config = dict(
    model='encoder-decoder audio transcriber',
    dataset='short read English sentences (LibriTTS-R)',
    train_examples=26041,
    gain_aug_db=6,
    n_mels=40,
    hop_length=160,
    input='log_mel',
    spec_augment=True,
    win_length=400,
    tokenizer='word',
    vocab_size=5132,
    encoder_arch='convnext',
    encoder_norm='layernorm_no_bias',
    encoder_activation='gelu',
    encoder_moe='soft',
    encoder_num_experts=16,
    encoder_moe_every=1,
    encoder_expert_mlp_ratio=0.25,
    encoder_slots_per_expert=2,
    encoder_shared_expert=False,
    encoder_subsampling=4,
    encoder_layers=6,
    encoder_width=192,
    encoder_kernel_size=7,
    fusion='prefix',
    decoder_width=384,
    decoder_layers=6,
    decoder_norm='rmsnorm',
    decoder_norm_position='res_post',
    decoder_activation='geglu',
    decoder_mlp_ratio=3,
    decoder_head_dim=48,
    decoder_fused_qkv=False,
    decoder_bias='all',
    decoder_qk_norm=False,
    decoder_parallel_block=False,
    decoder_dropout=0.1,
    decoder_inner_norm=False,
    decoder_positions='learned',
    decoder_prefix_bidirectional=False,
    decoder_connector='mlp',
    decoder_tie_embeddings=False,
    optimizer='soap',
    beta2=0.99,
    learning_rate=0.0011,
    beta1=0.9,
    shampoo_beta=0.99,
    eps=1e-08,
    precondition_frequency=32,
    max_precond_dim=1024,
    one_sided=False,
    adamw_lr_other_params=0.0021,
    max_grad_norm=5.0,
    ema_decay=0.99,
    max_steps=24900,
    batch_size=128,
    epochs=122.4,
    lr_schedule='constant',
    warmup_steps=1240,
    weight_decay=0.06,
    adamw_weight_decay_other_params=0,
)
Rows from block 2 of the audio encoder of a small encoder-decoder audio transcriber, named by matrix and row number. Rows with one number within an expert belong to one neuron, the router's apart. Each number is 128 + 32 x the weight over its row's rms, rounded and kept within 0 to 255. All counts start at 0. Numbers have three digits each.
Before each expert's rows are labels from the 100 clips, of 14976, where the router gives the expert most weight on average: "responds to" is what is common among them; "loudest" is the band of the loudest frequency at the time of the peak. Only what is clearly more common there than usual is listed. The data: short read English sentences (LibriTTS-R).
# router: slot weights (encoder.blocks.2.mlp.router.weight, 32x192, trained with AdamW), inputs 96-191
# up: expert up (encoder.blocks.2.mlp.up, 16x48x192), inputs 96-191
# down: expert down (encoder.blocks.2.mlp.down, 16x192x48, transposed), outputs 96-191

# expert 5
responds to: the word "was"; the word "a"
loudest: 250 to 500 Hz
router.10:088158144150115171108174110122146121079066091137088101123107136146199124135140137115117159124194112164141126114102089134133098212058169179078147160107164096121159108137059112138113098094116163102113130113080168181169156096085147119159121080116156144110086161152116118094097146123154070134
router.11:102177092096084112145085161131104084095126105162120138092156144124165130145100136096138143124123144180171084151182099107123112177126149095073148123103200125194057127147147137149138112082138146106110094204109153115168068134108114083086149113098154086134110143092125189122100124087149073103
up.0:152115119169125085067112157123113155144153125177095144175108099121093103121143122142125159137067168064116119120167099105129138096081084129190196124143190188104073125116087127140136178082131084121142164180181156111046080093121127099160115140093135170140097087177125137117170126105088058147
down.0:132158182075130142088098184138091097077136206160114109154116075151181071107082086165146078123102134130171184110108124106113156191118149119180131127150080170132094063119131138139204101100129115139129106141098129149121107150068099147121169120147170125084080141121138107166090102115115114147
up.1:098115152179124147131186028095138148117069096153124109121183087149091154153148137113059160099146136111159146110110087113116101143164148090084073174089124139086151130121134104130156182130097049156143142039137127122128177100176139141097125104146156113144085145122159080165111159099119086121
down.1:057155149140081143165134119094149077155147143099061051170148104109072100100110076145134082153144122144161158118119099077138107066130164123129118110100095147170133105186102081125099138182163154158121149084122128075104148125126129129073125135134101149114195069161108137168139156121166114140
up.2:157074129106096122123172115082105035104119192139149136144099108150085146107161092147097073119141102148122138074173147165076151143098180151184106190137130154169098126118131165102100130136110104150105144116127149129090137151144187164103112063165173113163110137117122089147125115127087109099
down.2:083169082100106085115147141153131124163106185147160072188139146106123146113099181136157106108134110115119135137147148101125122145095052060120140145149135121160105129135151117104146051157162113119086169188102153117147097121129077098102094070140220177104109168090105147179165114198125135180
up.3:162154141137082131134100174069117157050131098117156141132104146155109111119127128116167104091124106179147155085123127139115069122093092059136125093035137118120143128131129131119127082142119121176133154170098088140137074122130193066101114100074097137096133152188197153133059123131067156090
down.3:126113194198142074128094074148165143153150086148061085111142136142140143128065181134151140091150164147061102112131114134149139148095137124151164113138086117156200164111158107106100108141123151116089138178147141200101095089085078151078133207135147155127082119183105160100154116136092097081
up.4:117107134134090136068091142206136115130131059135095128144152084191150191116183131121116113118158171133087160135145172134122112158121158149113113141120126132163115094162208077094076127137144058155127151100140086165121135099141149129131143128138116143141132145133126137156096169099138080122
down.4:082151139099103097139101156156104183155128165116105138098145198204115147153178168137182095129125102191152125194134101112124138157130142142131077100128099153157132113178103119117163128146132105159128120124078147151117213103122117076105136141099175177103170067154052100108135162144103150138
up.5:080136187104129130094133141104136122095129114114134111149140092125139107113112111099128115149172122141134112134167171148126084110214080092156175136143168141092122120163120142157106091159038209229157154112147144084100171131118195129119134106103149167117076132115113036094122095123112117129
down.5:167184125182093136101153159134096082101113090119124178140096074156131093175082152086125158139134089099108112131124108121132097165156110114178115150055072137135115133103161159202115133142127140130124123089122145163096125162125143098113096149075112126129195140106035141109185142160117198091
up.6:178127133117143111051077174075098178109130100169162208124109146136141126166120122110189142122036104131128107117103116147158099149118139103159144086140138148136087175176105169147102134097160142136103096146138088117148169185092069160174133139095145161076088107131149165178143122185121083143
down.6:130130126112143147151157175146107116125101108119150115156171155092149106093101177152162221203151144125149105142120111115141146179128174174139145131111113097112141128065198188111042106107167148170137138107194112119147105099057117134192071119134117191118121206104152083100100114066126182167
up.7:151130094128085127119097161125120138091134192101149082062142156164200114140170119151175102160131110111128115080119128147118116104105138106107116205125143133172083109100177153147105055137123116116136205105131192137167122152125160148116094172145139129154134128108143135123119155151188136118
down.7:095134135179143165155139160121206182095124139131112119121155152152149140139179128146135152114107091164154157167094233127134137176208135111089129143127128126128121093101165108107094135103137099134183165122116117085200127185088138113133118183085049153198180112125127104136085105060131099105
up.8:101119080132109080117136120137148125093105181184109124151146121070103109170198151153115117111089100078149174168141172163119105120137136052161158165120133023129142187130051073115109168147113110154155120147138088166119122173183106131152106094143156128132131154150123096099065094142201105128
down.8:081200129121134116102129098098174094139100167133142147132134140157083150174086162127140152092163132161115106186156123143133153204091030116176164131161131140105114122114158058153114117143145134097121107127121098102186124155136100095124052117102174171214102108135070117096148160136085137112
up.9:111165111134099101153148123092165101183110195103125163114124101089108160164165113142153146092081184126128138153166110146145074184117141120200163218137174132108097044117069109070137131159089179115137173159141123131099115176119081131142168160127106159140122115050073107130062092089139124093
down.9:104158186140105097109174147188100102133108152137165152127115111132132120124108101128117131103170080154080118101145180131123145132070131163199151139177105141127082148128090135137142086099129107140065163124141140122138101162090191158143107126171145156148139126090124128107087163088119136200
up.10:174101138107132141069128174141149120144140079170210083137091164077141143117080083148121123144150158120129159174169060102110113161116100135147129155099108138162131127090113147154154134138126142087120149135168128143185172132142167136106213133154168199129125146144126148114130150126137080101
down.10:135134162070109146118131116170136112106076140072126173119165171179142137162076124102118159129083143147141133146095108142141155142121165107077091161143128080135102076108177101198122112151119145112118148142092162150143130048209067144153095159157150141136145138163125108122085135089136097128
up.11:111128119123131120090161139077139111180151178101129135103140160118117117138160205168081134194140095154182153093131227119130155103136105140096164131085140103147172187091070158136065147104171148073172097096123134147116081171011160119112139144169146141104129118093143128175148136190136158146
down.11:103128124116183163106155120151150119057165106155157137167110148124070112131095122101165185120153146106108158073136156201144119073106088163131099138149172107162178111175098099109142174114072152107059127125154154138139112177160114061172107043142133146109131141166175157141120129110127127152
up.12:102136143150132125186105130149101104135103129068088147067159170147117150110135165149146186079174126138143122181120094125073097189076163141180196129118136146085152155105150129118135064152068152131134162117138119110132138084125111137149123152088138189123075192138181107144095094153095089124
down.12:137136199113098175066108114085059146197098135121182074130090099069177099125104112070106149088146138066120115125105126127103146093072084113113134086062162172119146132132155091106167139100138104130180078148116097118099122102109162126153087167181139124106143091142092150092137157182116124196
up.13:127109145133105111112122173158150117112109095138125093106089110136162166118115134208092102107146185098152089135124118153077158112094140135151120164087130114038190146128130080119158183161112106123103105185188111127138121110092151128163037162157095139176111088140129188105194158076129154123
down.13:132141114095116128141131101131174197174096114111095089031145135127122156163098158097147138147146141113150133102087110105173096148098105091156109074130104187177100118111123109117154147122133185118118123090181115137140152116114171156118180100129126152091172121080133100110088165112102121216
up.14:113151129077127085098111151184159125156152099169139164077166148106127136118167069085175123148142218113182130154116155136127211130147155173148089078167096084128128122101101167118136103137115146122169089060131157107177147152153107096142080127098121134139093131105138131079104177081082115119
down.14:108175127137185114155143153126174148111152116119146144109147084093149091069109138148128144144047154179104127137114212147154099111105096179102146133176104124079144156143139115171070120173109111135145107163121096089091136139158116097131149146117071177161135136106080156103161047138106132190
up.15:146081144116156078145177148175141152163101120135136196131135165170206055127164126098111122117089143125134106103065152128114139107109071120147157134083138103114172084118124169111052090089122169173117072101065086178146183106098172183153147087097120080146159119121075135153125070103061162134
down.15:149140114088188090170234071150131169120128091180112134163104105113130120148142130111082096137161171103121119127129113119193126176103151118128136127148120120137159204177168143182157140129146128126104131098179150100102135131104140134122082111170185150139106154123107156096146155120200143124
up.16:142105113115154081147141135111106135101159159108145172116106126084074146137098097106104113116161142102110146161113109159161198086120143133117093164149172177148083148161168113171125136121094126127135177079061170061099140114133098109153092158188076103094119139069167114123046188113135187170
down.16:102168188053173130082145127167140168099140117157084178157039160097175139164123081109143127220171109080103099114170139146130101162117139158071099145137138116151170186152126096094141151143120158129085100093147088067149114098058082102162096100095123125100170086126130112100134136127148158122
up.17:162166070146116138092202116106187090100130122145130180086080099094132107129131072100155119142077112157116125103142129093116131106107137087083136138204141105104100021151126145229188119125078090127144123105140100104176112113087099125181143104114144115096150104093113120059099129089128181049
down.17:206108109148137166133108143144142161116133130120173099113244147102112193146116107182173121073183151149135078159169123103155120170149132202124162110154178164154181117107185109164074141158120178144084111093105124194116138156159166134111142170124134122120136116111137120145085141109137137109
up.18:153144079151113116123142135102149118110127099123160076130116103169149113159148124173114141091102075161155072097148086082095148132107134074119111084144175111163125095148125116158119134066199137148179143165097132099162151130093096091128089143177129163083161117133137103086177091112138098142
down.18:128102119120093125112110173095136166130129116145170091144113113122116156150184141165162135099098131151136063129143111143156116155134106121138116127112139167154131135133109127171104148110146111126057097070106086114204169107148172113111170102184055138115114193084165118120110166140161142128
up.19:095103076136128149124143114136044142085113110095099104130109102080130104120028133123128197115088150181164109147164162133134108143127118110122094169136145156125131113119110119143183130152092095122152157121188135093097134099102116155102118125077094097123073194129116126088125170110117131049
down.19:170113147104178087108105181070057170105098147107106120132156060134135126127182144147125153188125199181119162115136112108131134105111186117142172127208142135077121094082111081131140111132125159163142153106139139159147126174171138158166130171187113104089096138200127110122117151109125140128

# expert 15
responds to: voice: male
loudest: 250 to 500 Hz
router.30:103102128070088125131151086130147116126120094174072127171165144143151118148081091102097186146102178175094085156110172143084211088105127122105154152086079170159141112159153124134100167118106099080071069124145094074149100153129152087122174104061102124127182132123113137148090191119147096175
router.31:098138108138101109159104134168106158117103131208104129142140122093174143117062148068087130155079138148137112107191101121038091102132174103120096120067150132170127197092171057142125090139120130114147150161085130152183123121104144082140157102134172113095171144112145126101048144092152059146
up.0:173096158175103150137124149100147118116130124067090200091113124108162103075151107159132166141124142109130161138128169114086145161148136089122157152139114121086134155189124161137168126146114122059131066140100137110171086139103126098136162172129108175082130104140082112133123137085131107171
down.0:106126127171126075113110232149098163097159127188124129166110115126148127149096151050178114115138129140132129125145099119155115120182128132146053098138108145144103123157167104095119187100121161125123189176109121162116137154069173109150104168159103085129128106139070200092073144069113166117
up.1:125151080146185162156163106105101202129141154150075130180117162201164132095135058165134138104139139133112103103140149110141123169137171079092133092090175169108143129104128125124106134134157139050116106130144142133167133078112105124168114107091134157089132170122058132142100111123146156131
down.1:113054112164123144111129120203111167092139138101140130146111123122147097152080147176142121096087103101096083167092189138117139148125191137118133098159109101094116163113109108155149084117161070058123131187168105096147174167114075108210088132146178140103156043148112146114114097147118160192
up.2:113115177126143166118157123136097146120123154085162204119088091114110175108091099155140150177086077083067133083137085100103076102139076140137101086115146098146126133133099133138144061118118168127161145140123143110139144158099077133132165092121104085130112125099132118124137217141144133104
down.2:163169077146136112105147091120154093178102128107140119164135144149071138173059161139184153122136148095142207127102058102131164170147132086255148129110090128147132145165097139119164176115097128164180158070100095113115127157113142144119133142071194132104112135138136093196134093139121100106
up.3:099126148151099177024147173102110137125138131161147115124132140102127143087094114153111150080143146077129148166171098128133198057118149082066083082125158113107163155091167127071142151119130151122090134117144191104111101103118086153167148106106082210106118129130183105123127167118197088117
down.3:129101121119142181142142168191036123084149161194133115115094153160112127152113100145133124109151172130200131155117125131120122095117193132045066110131157129115138119071128109163033138126109169146089101120143109081148185094093161116145147127089114126101131097082138120126100072123123172098
up.4:142147146131121136148172138098151150133134157213125124175141140152122128146169114164066085112189124108072134105176147066128090141107172116095136103150102092146170127133101134120194177079104086123096128123058138082188081167124096084230136102153176132142120093129129183152121142155095165196
down.4:147073100082147154138095128126117112120208120142132165098098164160139076086115143128111120135121067181142102131140143075117084125145132106165123129128078106163107178157092131138149124094181139128139145156082176100182074091048068127168151120165140146069078111164085105129180093136135096152
up.5:124134147116143138142158157142152108143130093140139113115187149119137118118124126164096169116109086168130021102209131108107147136119123124199098147157121142149114100096089093158135114126119060165137088075080158149143168111148133054177165168119176198144190113179166145153112110107124102123
down.5:162085151118165106185124143046145057144163099135111103107064158123094091106098193133173102119143130138087100122120197110059125115128227153137151126116157107137049136138112111157151102092124117078138113093153097114142128126176136106090103165138149107103166143180140124161164146106142123163
up.6:148076166177130161177137133133144086107110121122063144166111143140123139125155086149088062144082130083135173170121097082068128147144094124110184148131118119067098102153123151168108123103077206154121102151176092141103108145138175152105125166127113123089115174098153106079092160125161174095
down.6:101190194137179093147091170189140158165128150104207133180137078106157198129082142088107159139160165114121102113191123112120101123097123129150141134087104146149105101123153086154143175176104163123101079126111138113156094146145159168062077116135141103083146144135145115145209128068052076117
up.7:096114153164161113164108125159181125117148108136192106112127145175239106168057048122194117123087143098112086116135121138127135137120099096161124105088139122145097149144153092088157154087122087139173115139131102136135142128114133097152098122081153090144104147131064107068092137105084098125
down.7:145098150153168170156102084164117143123117133129143154138212122040137143153103164182183161127123184128136078120137153153096120072064082133097124167112096129167124167153152127105077126144104068088132128120125176144140152142137225087140115136072158169108176139157168109177147134124210141155
up.8:189172106115140145071052142109094148134094085147166198117108101046147135115132118132095139089131103126159198092064152127157142120140172152165120131133172093155094118131155113150139143121095094104095119171098192142170134111137097150115107102126137132123166132135121190137140105169149040127
down.8:180131092100138081069087153115137103166098146084096127116056093082169125120077123163146088183089098152131075177073140138216167146149149120205090094095099107110136170145113109144140084091133161120096080176148091158139096145111091158154144128089133128101143149080091177137122116144126152142
up.9:156066174149118155170076163156164096136166151100067126171094118143127150183188129133112061106148143178121118126140160145112153139121153129071184092178122128112193133135124086110121162145161172122119143090155143122142162146152134170201090118130135176168063133162104097105118137167106134097
down.9:116172165179144126108131088145139177126224170121118135133142098121134093177154139156143112121110161149086101069138150210081061137144122128112125046169143048127188123131110153126125143077151139121126185078122127116090135113133110158151184112053138109081106152178106130108076136136141141118
up.10:134141163097137129108147153079090137193123108130097110119080071080115128126075089138102104169161077107223136138192063145115089155139174132103136120113151151134148110180094124167133117149105108121120137109156126098144171107119134107142065064132138063160061183084144119134059116108158083149
down.10:126063140135157186109083113172120147152139186105149100164174141096099110153156115121099150119143178136106202149087106105120165140149056137145129179147105099119140095149120119170147118091150156142119104131085094152179194120066083110196176137141139120160149057154131157170076084143087176091
up.11:123121162105114164110115166141109156161135108154112118148137163109173136119134102180116173100135203075069117095140108125120143165112155047162141097140132161163155109189110134094181195129156046122108127119118113075156118087138127092119086112104162102089093132161118156137179140129127163163
down.11:131112078103145159129140085152148129121128114058160162180113162179152158110162126151098152090127118102093100103097077119160104110120119060163094117133128067166091170191103125112109054087124084092052214136087096142098160115094162131138073135136078137158093108162109130146141155135136162167
up.12:177159130160128167153118103093111080176091100082198149119110157162142171132127107110088232150122135139101117162173128133144084089159138035135094115099178146107102079173162100126111196140135132167179146125184111129119154087113140107118159120058121101169129142131122110115166113160095117124
down.12:143106124089093090172093126142107140137129113166143068111128127119098108118113145094089122035154095109144186174112114148127125125166090088097169080148179113123128092142086078132136134099132110121076119166147120133091182114138162115159100141083080168118163178172163156162113139202114155119
up.13:173151152164114202091136160107202132133104106093125112109096158149117105122095115126124126164061150098154158146159147111119126183115122101159114115072153076105089085089119062065076132115105131109148121046106094121132161202095105093148197106063160106154173156094100156148165106112122173144
down.13:092142137152108021132182104131121052181131079157101138122202083124144168060167148147175103144135151078125124158116096138115199103086079104138164090155142138115094164154113181127152152110196125153120132134122125142092176161178096112149126134201183078159099096128147112137170135147106130110
up.14:158115146130076110135123106165132086164121199145161136136119121133129133112120152162105178114109126167145174153138102061100109162115170076185118124098169176181096120228137180137090105090152092100116137118113162097162074124078076160136133083126108104107133151143097152161134129155121187158
down.14:230109111162150131147134101128135130182075111117172135104125117188151163102090148147152111102164125149083143158150169162131176119126103179176117128123138155160127146107091153090140086140122129161102140111097159179096130178184121113183105116110182116119096121199142136146150178132122112112
up.15:139089179181135169131131114136152148150067071172119154167188083130121106147222174133127170122124130119090115132142095099154116116098074082089116141185118123130144112129139166107085123131136121107116144131137187149124092127104139127167100124198097112157181086141120123137166126174054113108
down.15:154183140098126188136093069124139116130145141076139142129093133129081154104128130127157110091120077158055115110095172150148098160118126113100131147091153139105008095127132092121115176076185168116123174153144114127134098129115082147133159100229091092150129119161139165076111115176140121195
up.16:119153149184129032109171075114097108157159138139173094098107140153079118143069177104111119129149094108137168094091092177117133184099113126112073105139189139118159095132198159098098142113128094114071113137117174110108162125115171106114100161126139118139153189130100119092187149106123052166
down.16:139090155086092131133162147140150099083091139099090136140092114139177086125096092104179141099080152155126170128171158133153128112048108131106107130158155099044109127144096166085072191187112138199135111151130151075136150123129139111109167159167127155146099163099189135186099110111113120098
up.17:101117092150117136159099147212110169120095106087138101118146154119103179070125092130153124127130139164136112077115190182115143124118110107123151101087124098157146127157168131126140109163082164115114154104154098133036184106140134136119112120094035092088093102103144175142146144089105139171
down.17:090182156221160133087131116117143155177057157114096154153129124099186155079031135175047151126197141110155131121132129107139118157114212083164144142137143122119117167167154085163168138108132132134135130081160088094068161156098157153133147147155100167126121117143173126136123081111138135104
up.18:107104067164183174115112166166137120096110097098084098111169116153148125169090153139153199100149143187125136063175113157174129136103119113134158171156144137130144089104102152134084119101148141153123135130131165060120166168182107142077095182126169097128161148130163104152156143121183113142
down.18:189066166146124123103168140131092089129144085118121161078156108150074134123103131112162104104112124091115172102152107102059114103094174102100116113147174209120146127111045100126063126173121100125190142142163124116147107142124066178092151187148164095147128152167093145135117100140118196141
up.19:142140135082099106157102060161136098119121090085128110137095173165150136082167048083113119110107146113177088126147096126134130145149151199150084121186197156130099138140219162114180090109108144104165070128092144114136102112118133151171165154128153115084104107157136139160068133145093154130
down.19:084094170133138160142119124173105181090129078124065090128183099084055193151167166170120196085142138145123089136168128081138159140133152200124142139143081092137121168089123158088141098113130139132109064129110100158152082163135107120152081144144134145136172120169104169198187162089151150115

# expert 6
responds to: the word "and"
loudest: 500 to 1000 Hz
router.12:067165121162181151093094174131127061118101156159068185084154118103144146118129145127132115109145075146139090119121124158148109183108123146088085133138134168103122126150133144153122088141152150108111112146059151135080105110107137084155085105118082121174152164099123154132192132033164094099
router.13:068129084149158141117144123151103112079092124163101120069140154083130119119111118093095143183108070170115075089102083160195151140099131137078092162165159142098091121133155102112108126088175150090098133155110160179110083103134119075121169081140077093160160143062082086149197142092169152166
up.0:097106129132148155161144159154118137111121071145149171138115185126116171123154176092157139115124184162179088048111143160152152112115116088126115179093089085126110128188093109085092056140134098082123104122190162142091125141112155111143096150130151118150089123110165052085131179105156136139
down.0:144129166145132092097128103117146134165162070182137166091171134136185112109165122109090115108166177132153113104152205123142162110157137101167121090090179111145142141137132103100108081152169164116112165125162186141119181148149115145141087172162086155074135194073064148092102121141098118119
up.1:058115189145143118169178122125116120084131132176133096137130156123061169154104158123149107163138146128103136150136144074100099142153144121111158120135101134150171174113077134154133169144181095178148087162081162136158144135163126063092107075131131136148081067163114089164121185095128165099
down.1:120134124124122109115102120081180158173136111131122078127125127098136134110129130153038130150110101097132151130095176110115101113122097124188172161143173105162092169143149124075178116125069073160130152093107188115083162145140083099068131058139063186143148164185093105095160093132135143146
up.2:120162106096180092090122084118127142141040121140140164157120159132192135164185093142102165164120092138123112098102073165140129144148122094165070082135136081144131083146147097139153149148118181139074138136118138120152098120068127115140121184167149107125135159157119139127181147077117098154
down.2:156068144155079116190075156078080086144095116138139141118102085067079114115171154138147153086150080108097089071129100157122089114136105167123134147177177120100095118138115150171131123156127084129107166094199179122052162132174104128122114194126140142141147105133150173142136082062151122136
up.3:105090132083134148175143123126157176136168143085152113113070156135118136159168117087105083146184160174160154128124074138096100123154135136075155111137124132075112098146129155127126145092134077140129079129124187125078138094074128186104099150118090148132147119120157162096142068116113109158
down.3:142154170187149044102110170077154150135116199101161131121167153139118154140102125050132095156136111125108077172077140059164106108130099101098144160149082148138111119091144118077109144122095150096073068093158108136156151076148127207115099125126091134155126144109145115138060106111171161188
up.4:188091101144067087104143142162110146111091084067075139163158090114125138133144024133177143187159142148130113227164128129121161133103050138157151104121182175125098076138123153100107158126107140134105087123147153068048091191080130191134171161107152145126162151153103089151121137158157107114
down.4:151061104073189063131117171119186109136131168091130104132096127142194164144161167138157161121125112137140138161142100158167106132099113162112060152143087182159151127098096092169093090174140097117145135080117083137119117099173142160093159146107097171084187135116151147113063077105129179093
up.5:169201094127139129076155121115134089151157133126128168207097129124170137133150145113121088148085200121140121114162111131106127123107136102138195108204080094146144134151103071091211137140127149134191142122171122127132120168102120144149134118140054174102126107145104089110086150081163072086
down.5:130043116124158088147101068063082126138071133125156171184114094126143128068102125158146173098126133115140138111090133101113095122095140170158063186158113093128151136114154125170092147122106087118114175177171204174113106135136124141158133106123165174153145118124188148072147209071129120096
up.6:127087110078074149193140123120146133126104126171152074185147154116096078073190157092102147128082121155112143145111151127096196110118153090073060193111139162167138197144132138169113192156106136187120105159146182099121143096136121161114171147171163134125132120210140134160123147141206148136
down.6:123174100129142110124059081205152140126143103145104138157097165003177108141151152124125132125178185138141152140098144085119130138118150120119110151165131136145103130104152160108103146084131155065093164135122134132118096082116114164081115119159115149172125173141095068117121132174114133125
up.7:088133115162083120152107166172151142130138058140112141167115111138129090154095139123181066151141089199125129158120107091106092088067148140094104100124112139145151152111144147116096190124115132149168110126076144124123122120135130083112140157131164164131107121137091147173103161090084130143
down.7:155124112085097197096081079109156149160102079103134135107176107104137102141116126165190104147135187114114090137119040118089104147124128193168127168090158087092166098076134134139181119100131153085139112158085162120085173129117121103124117140053068153154090167114040177147115103079105075118
up.8:108166085156090118075114167182169150107095095094143195104104123086171175067131111139135146127107160163118094113137134166097158133175084162132130153159170099161181154091089166118115091144176156138088056102121158072093093132134139152164127176111187161201129164162088094126150138123102149114
down.8:085073169075202088133114121112131118136111079111117164123110110098132160137107109144137063099206075111141141147113116126124082054089143125131160144106116164119133126124142176127091132104140114111099134108162189164082126104103139135125125164106136123048078149063125163094178133122169162103
up.9:182129085118116098144102117090194165114126141121045077176187149140108140136119101114131157134113150135120160155103170196077135106123148078070034138076111155120094132134098162104112180087068156106105184056158076114135120113117103103138161119162132137110119180160164123107141139146182154133
down.9:135095137118140151150166121138085145167093118132084156167003140130111142181144121127175147130085181116106138141080132152073175124119123128072121128146112139135098123127113143165052120078161150162162126158167135098107088105107141172161143136103174143112157153198117144092133171111089117127
up.10:115107110158146140171101229185200138131094149111175086094094128170160086176122111102132110119122046163143148137113097121107126157181137185068112102167142104125097120126122107082141177164127132097114111093143138150083155140137165104157141153100105113148120115122082109141111127144132153142
down.10:158074139154113159149131133098087161096103143104122105048147151179094126126132122120141063176109148098109121117118049150115129128122096199113089130135164163065139106128129058110102142113163108205124174138193090123183145096087128123086156122095095110103078152115121152197143111122155091119
up.11:050153118053144125102135086146101104051108121138176141140160121159192154159102065160115067153119080127119106102130101107103158134090131145089094070092113095106149125146156122095174094160133189136103063149141118177157121098100173113129140163131165123107135152131168092117118105090079105129
down.11:152103101170152125104110109105126131072096122113122102063165138110099085118087147148168154165079067131130117078209127135121130144146175116130091136152089117129076128083082094118148169106107133141126108113091135131119183160084125086085138168132144079152162066157143156162170085082124168131
up.12:149101139088100186046113113133119189103147110115116117155109091190167105146091139116117160106104155179141104153115106167083191105105133091101117139120048150150045150135110182179083104097142086147065191085127091171168118096146116140089230109180122135151107130153108105122078123126137121140
down.12:147123136143080138120134137180179184155126108127062212161144118103056136099054103058084156091120167125131166179125068089121193062135148077136088112149125141087139170115107131154173142102147121079163155139099087111177141108069143109123100154112143159156107093166128116147131118143140171133
up.13:063115143093158104118122122136124130090170141130089183091135144118144106118182103092136114122142119193129142112164165085162187141110096138113149120137148122155144112135165162125114106103128152115141091126149146094147135142125179111181119178102171168153113136107087105115118175103081077125
down.13:115133148150145134117146109118159154129136148088108123206172149130160121121111133111067114148143071108161166142145162187021128125139165138097190126093144112097158140128135135168110101160123152101099123135183118143071122129103121192094145128114067113112127143108089178132149146116152077160
up.14:088157111109146118100114163094152133213111113086172107070139143098162124153103123149127099127131111144139136117141152135100137066116092146096138137168070081149137104131121179133144088047113127125168109132102160101138138168143171144140074136075099171125148131166152143127101095093170180144
down.14:147121145163150164157157139126194128149167149117155074033118125106109094156084140149096150140120152031088047140112154118147170137097163149130139088118114124102137091099160110112127145134163122069112061189148104117120188149169131096121119073109077112153134160105121204102147161127095069117
up.15:144170117131108160130125109117105123148103093123099129070086136122134108115118121082118151103038136130071122070166143212131150154172164136160111114129064135128066135138091068165090159140125150021159116117077127124140085115067125087063108091129119105124118157170061141081106180179125047092
down.15:145089168141144098165172151111164082102078140125095203099167092127109068125113128165117127160161122082106104137144175154145116123196155135096127165142220113161119086154108183136106169126086080097146078113094140111175113171145162060119109094165155183161149173160105077114172101125140084101
up.16:085094125125078133150124117156140158132109152126163128197182157175131128108105141139161174214117145150070138122135160131132212167112137105136124184124089148128046118113110101129156123196099080089115152101142154085130114123105121119129140165074096113098077154196130146113161161136099140078
down.16:149069138116163108094165119126101182126173143112127137097150119182140082132098123176093073131123093132154060120123107079137121079138124111189083083094107092157158093120136148109110117181146167118174142121137070123094143121161174088122171160103135101168153108073137081058133145138131140087
up.17:202167130168154102148198148073124162055133136089142161110086163128168067080173151139148125138152127172141084145100096142134110122149084140136112063131165101090138168209129083141101148155119132124106098108115122126217125137122100110069162075155130079165103118115165155139061132114093111182
down.17:176089158160082164137127201153109106080101086113134091189158107101139114113155120160085157144127110123076157073136140088142148111125119148133141162148200063091153105161119116150155159078086122112094124090071083177104098088080132164099115131146116146118180119141167116145149128130176112113
up.18:147250193133091083067158165085202078136116101090138083059159118118143102155047074103255141104158142147142120158122133121129144132125165118168110152124179150130146093110166118173103089135098171108155121126148109143160140080132133144107092094189139155127130102137096134124128146145112110144
down.18:148109152139169199157160122132092092116094140166152121181098072120177182160120164172174157158107084215130099136146083151160139141123117093126068178110153128122133123115117110141084160135047115128145201148157149124091155142082179176138125120143102123108094120158131110175123107152063132093
up.19:131054079183129158170097185169171112158068197097123149132156151200110151093114120124091175132110116132128121142151119100093114161146157076097133125055097118165139111093131114137120157162112086152081121161112115128147201128140178138158095084101125212111116071091100178085081117137158168105
down.19:108150075174143070122140077148115125087045152243120141142129126120156091120107067082134200113093064113067195152112091178189126146156169103158103118108128107114107132180095124152136105086130132127085147144045099121091153144109126099124155097168123099186180148097123140151114110126097141163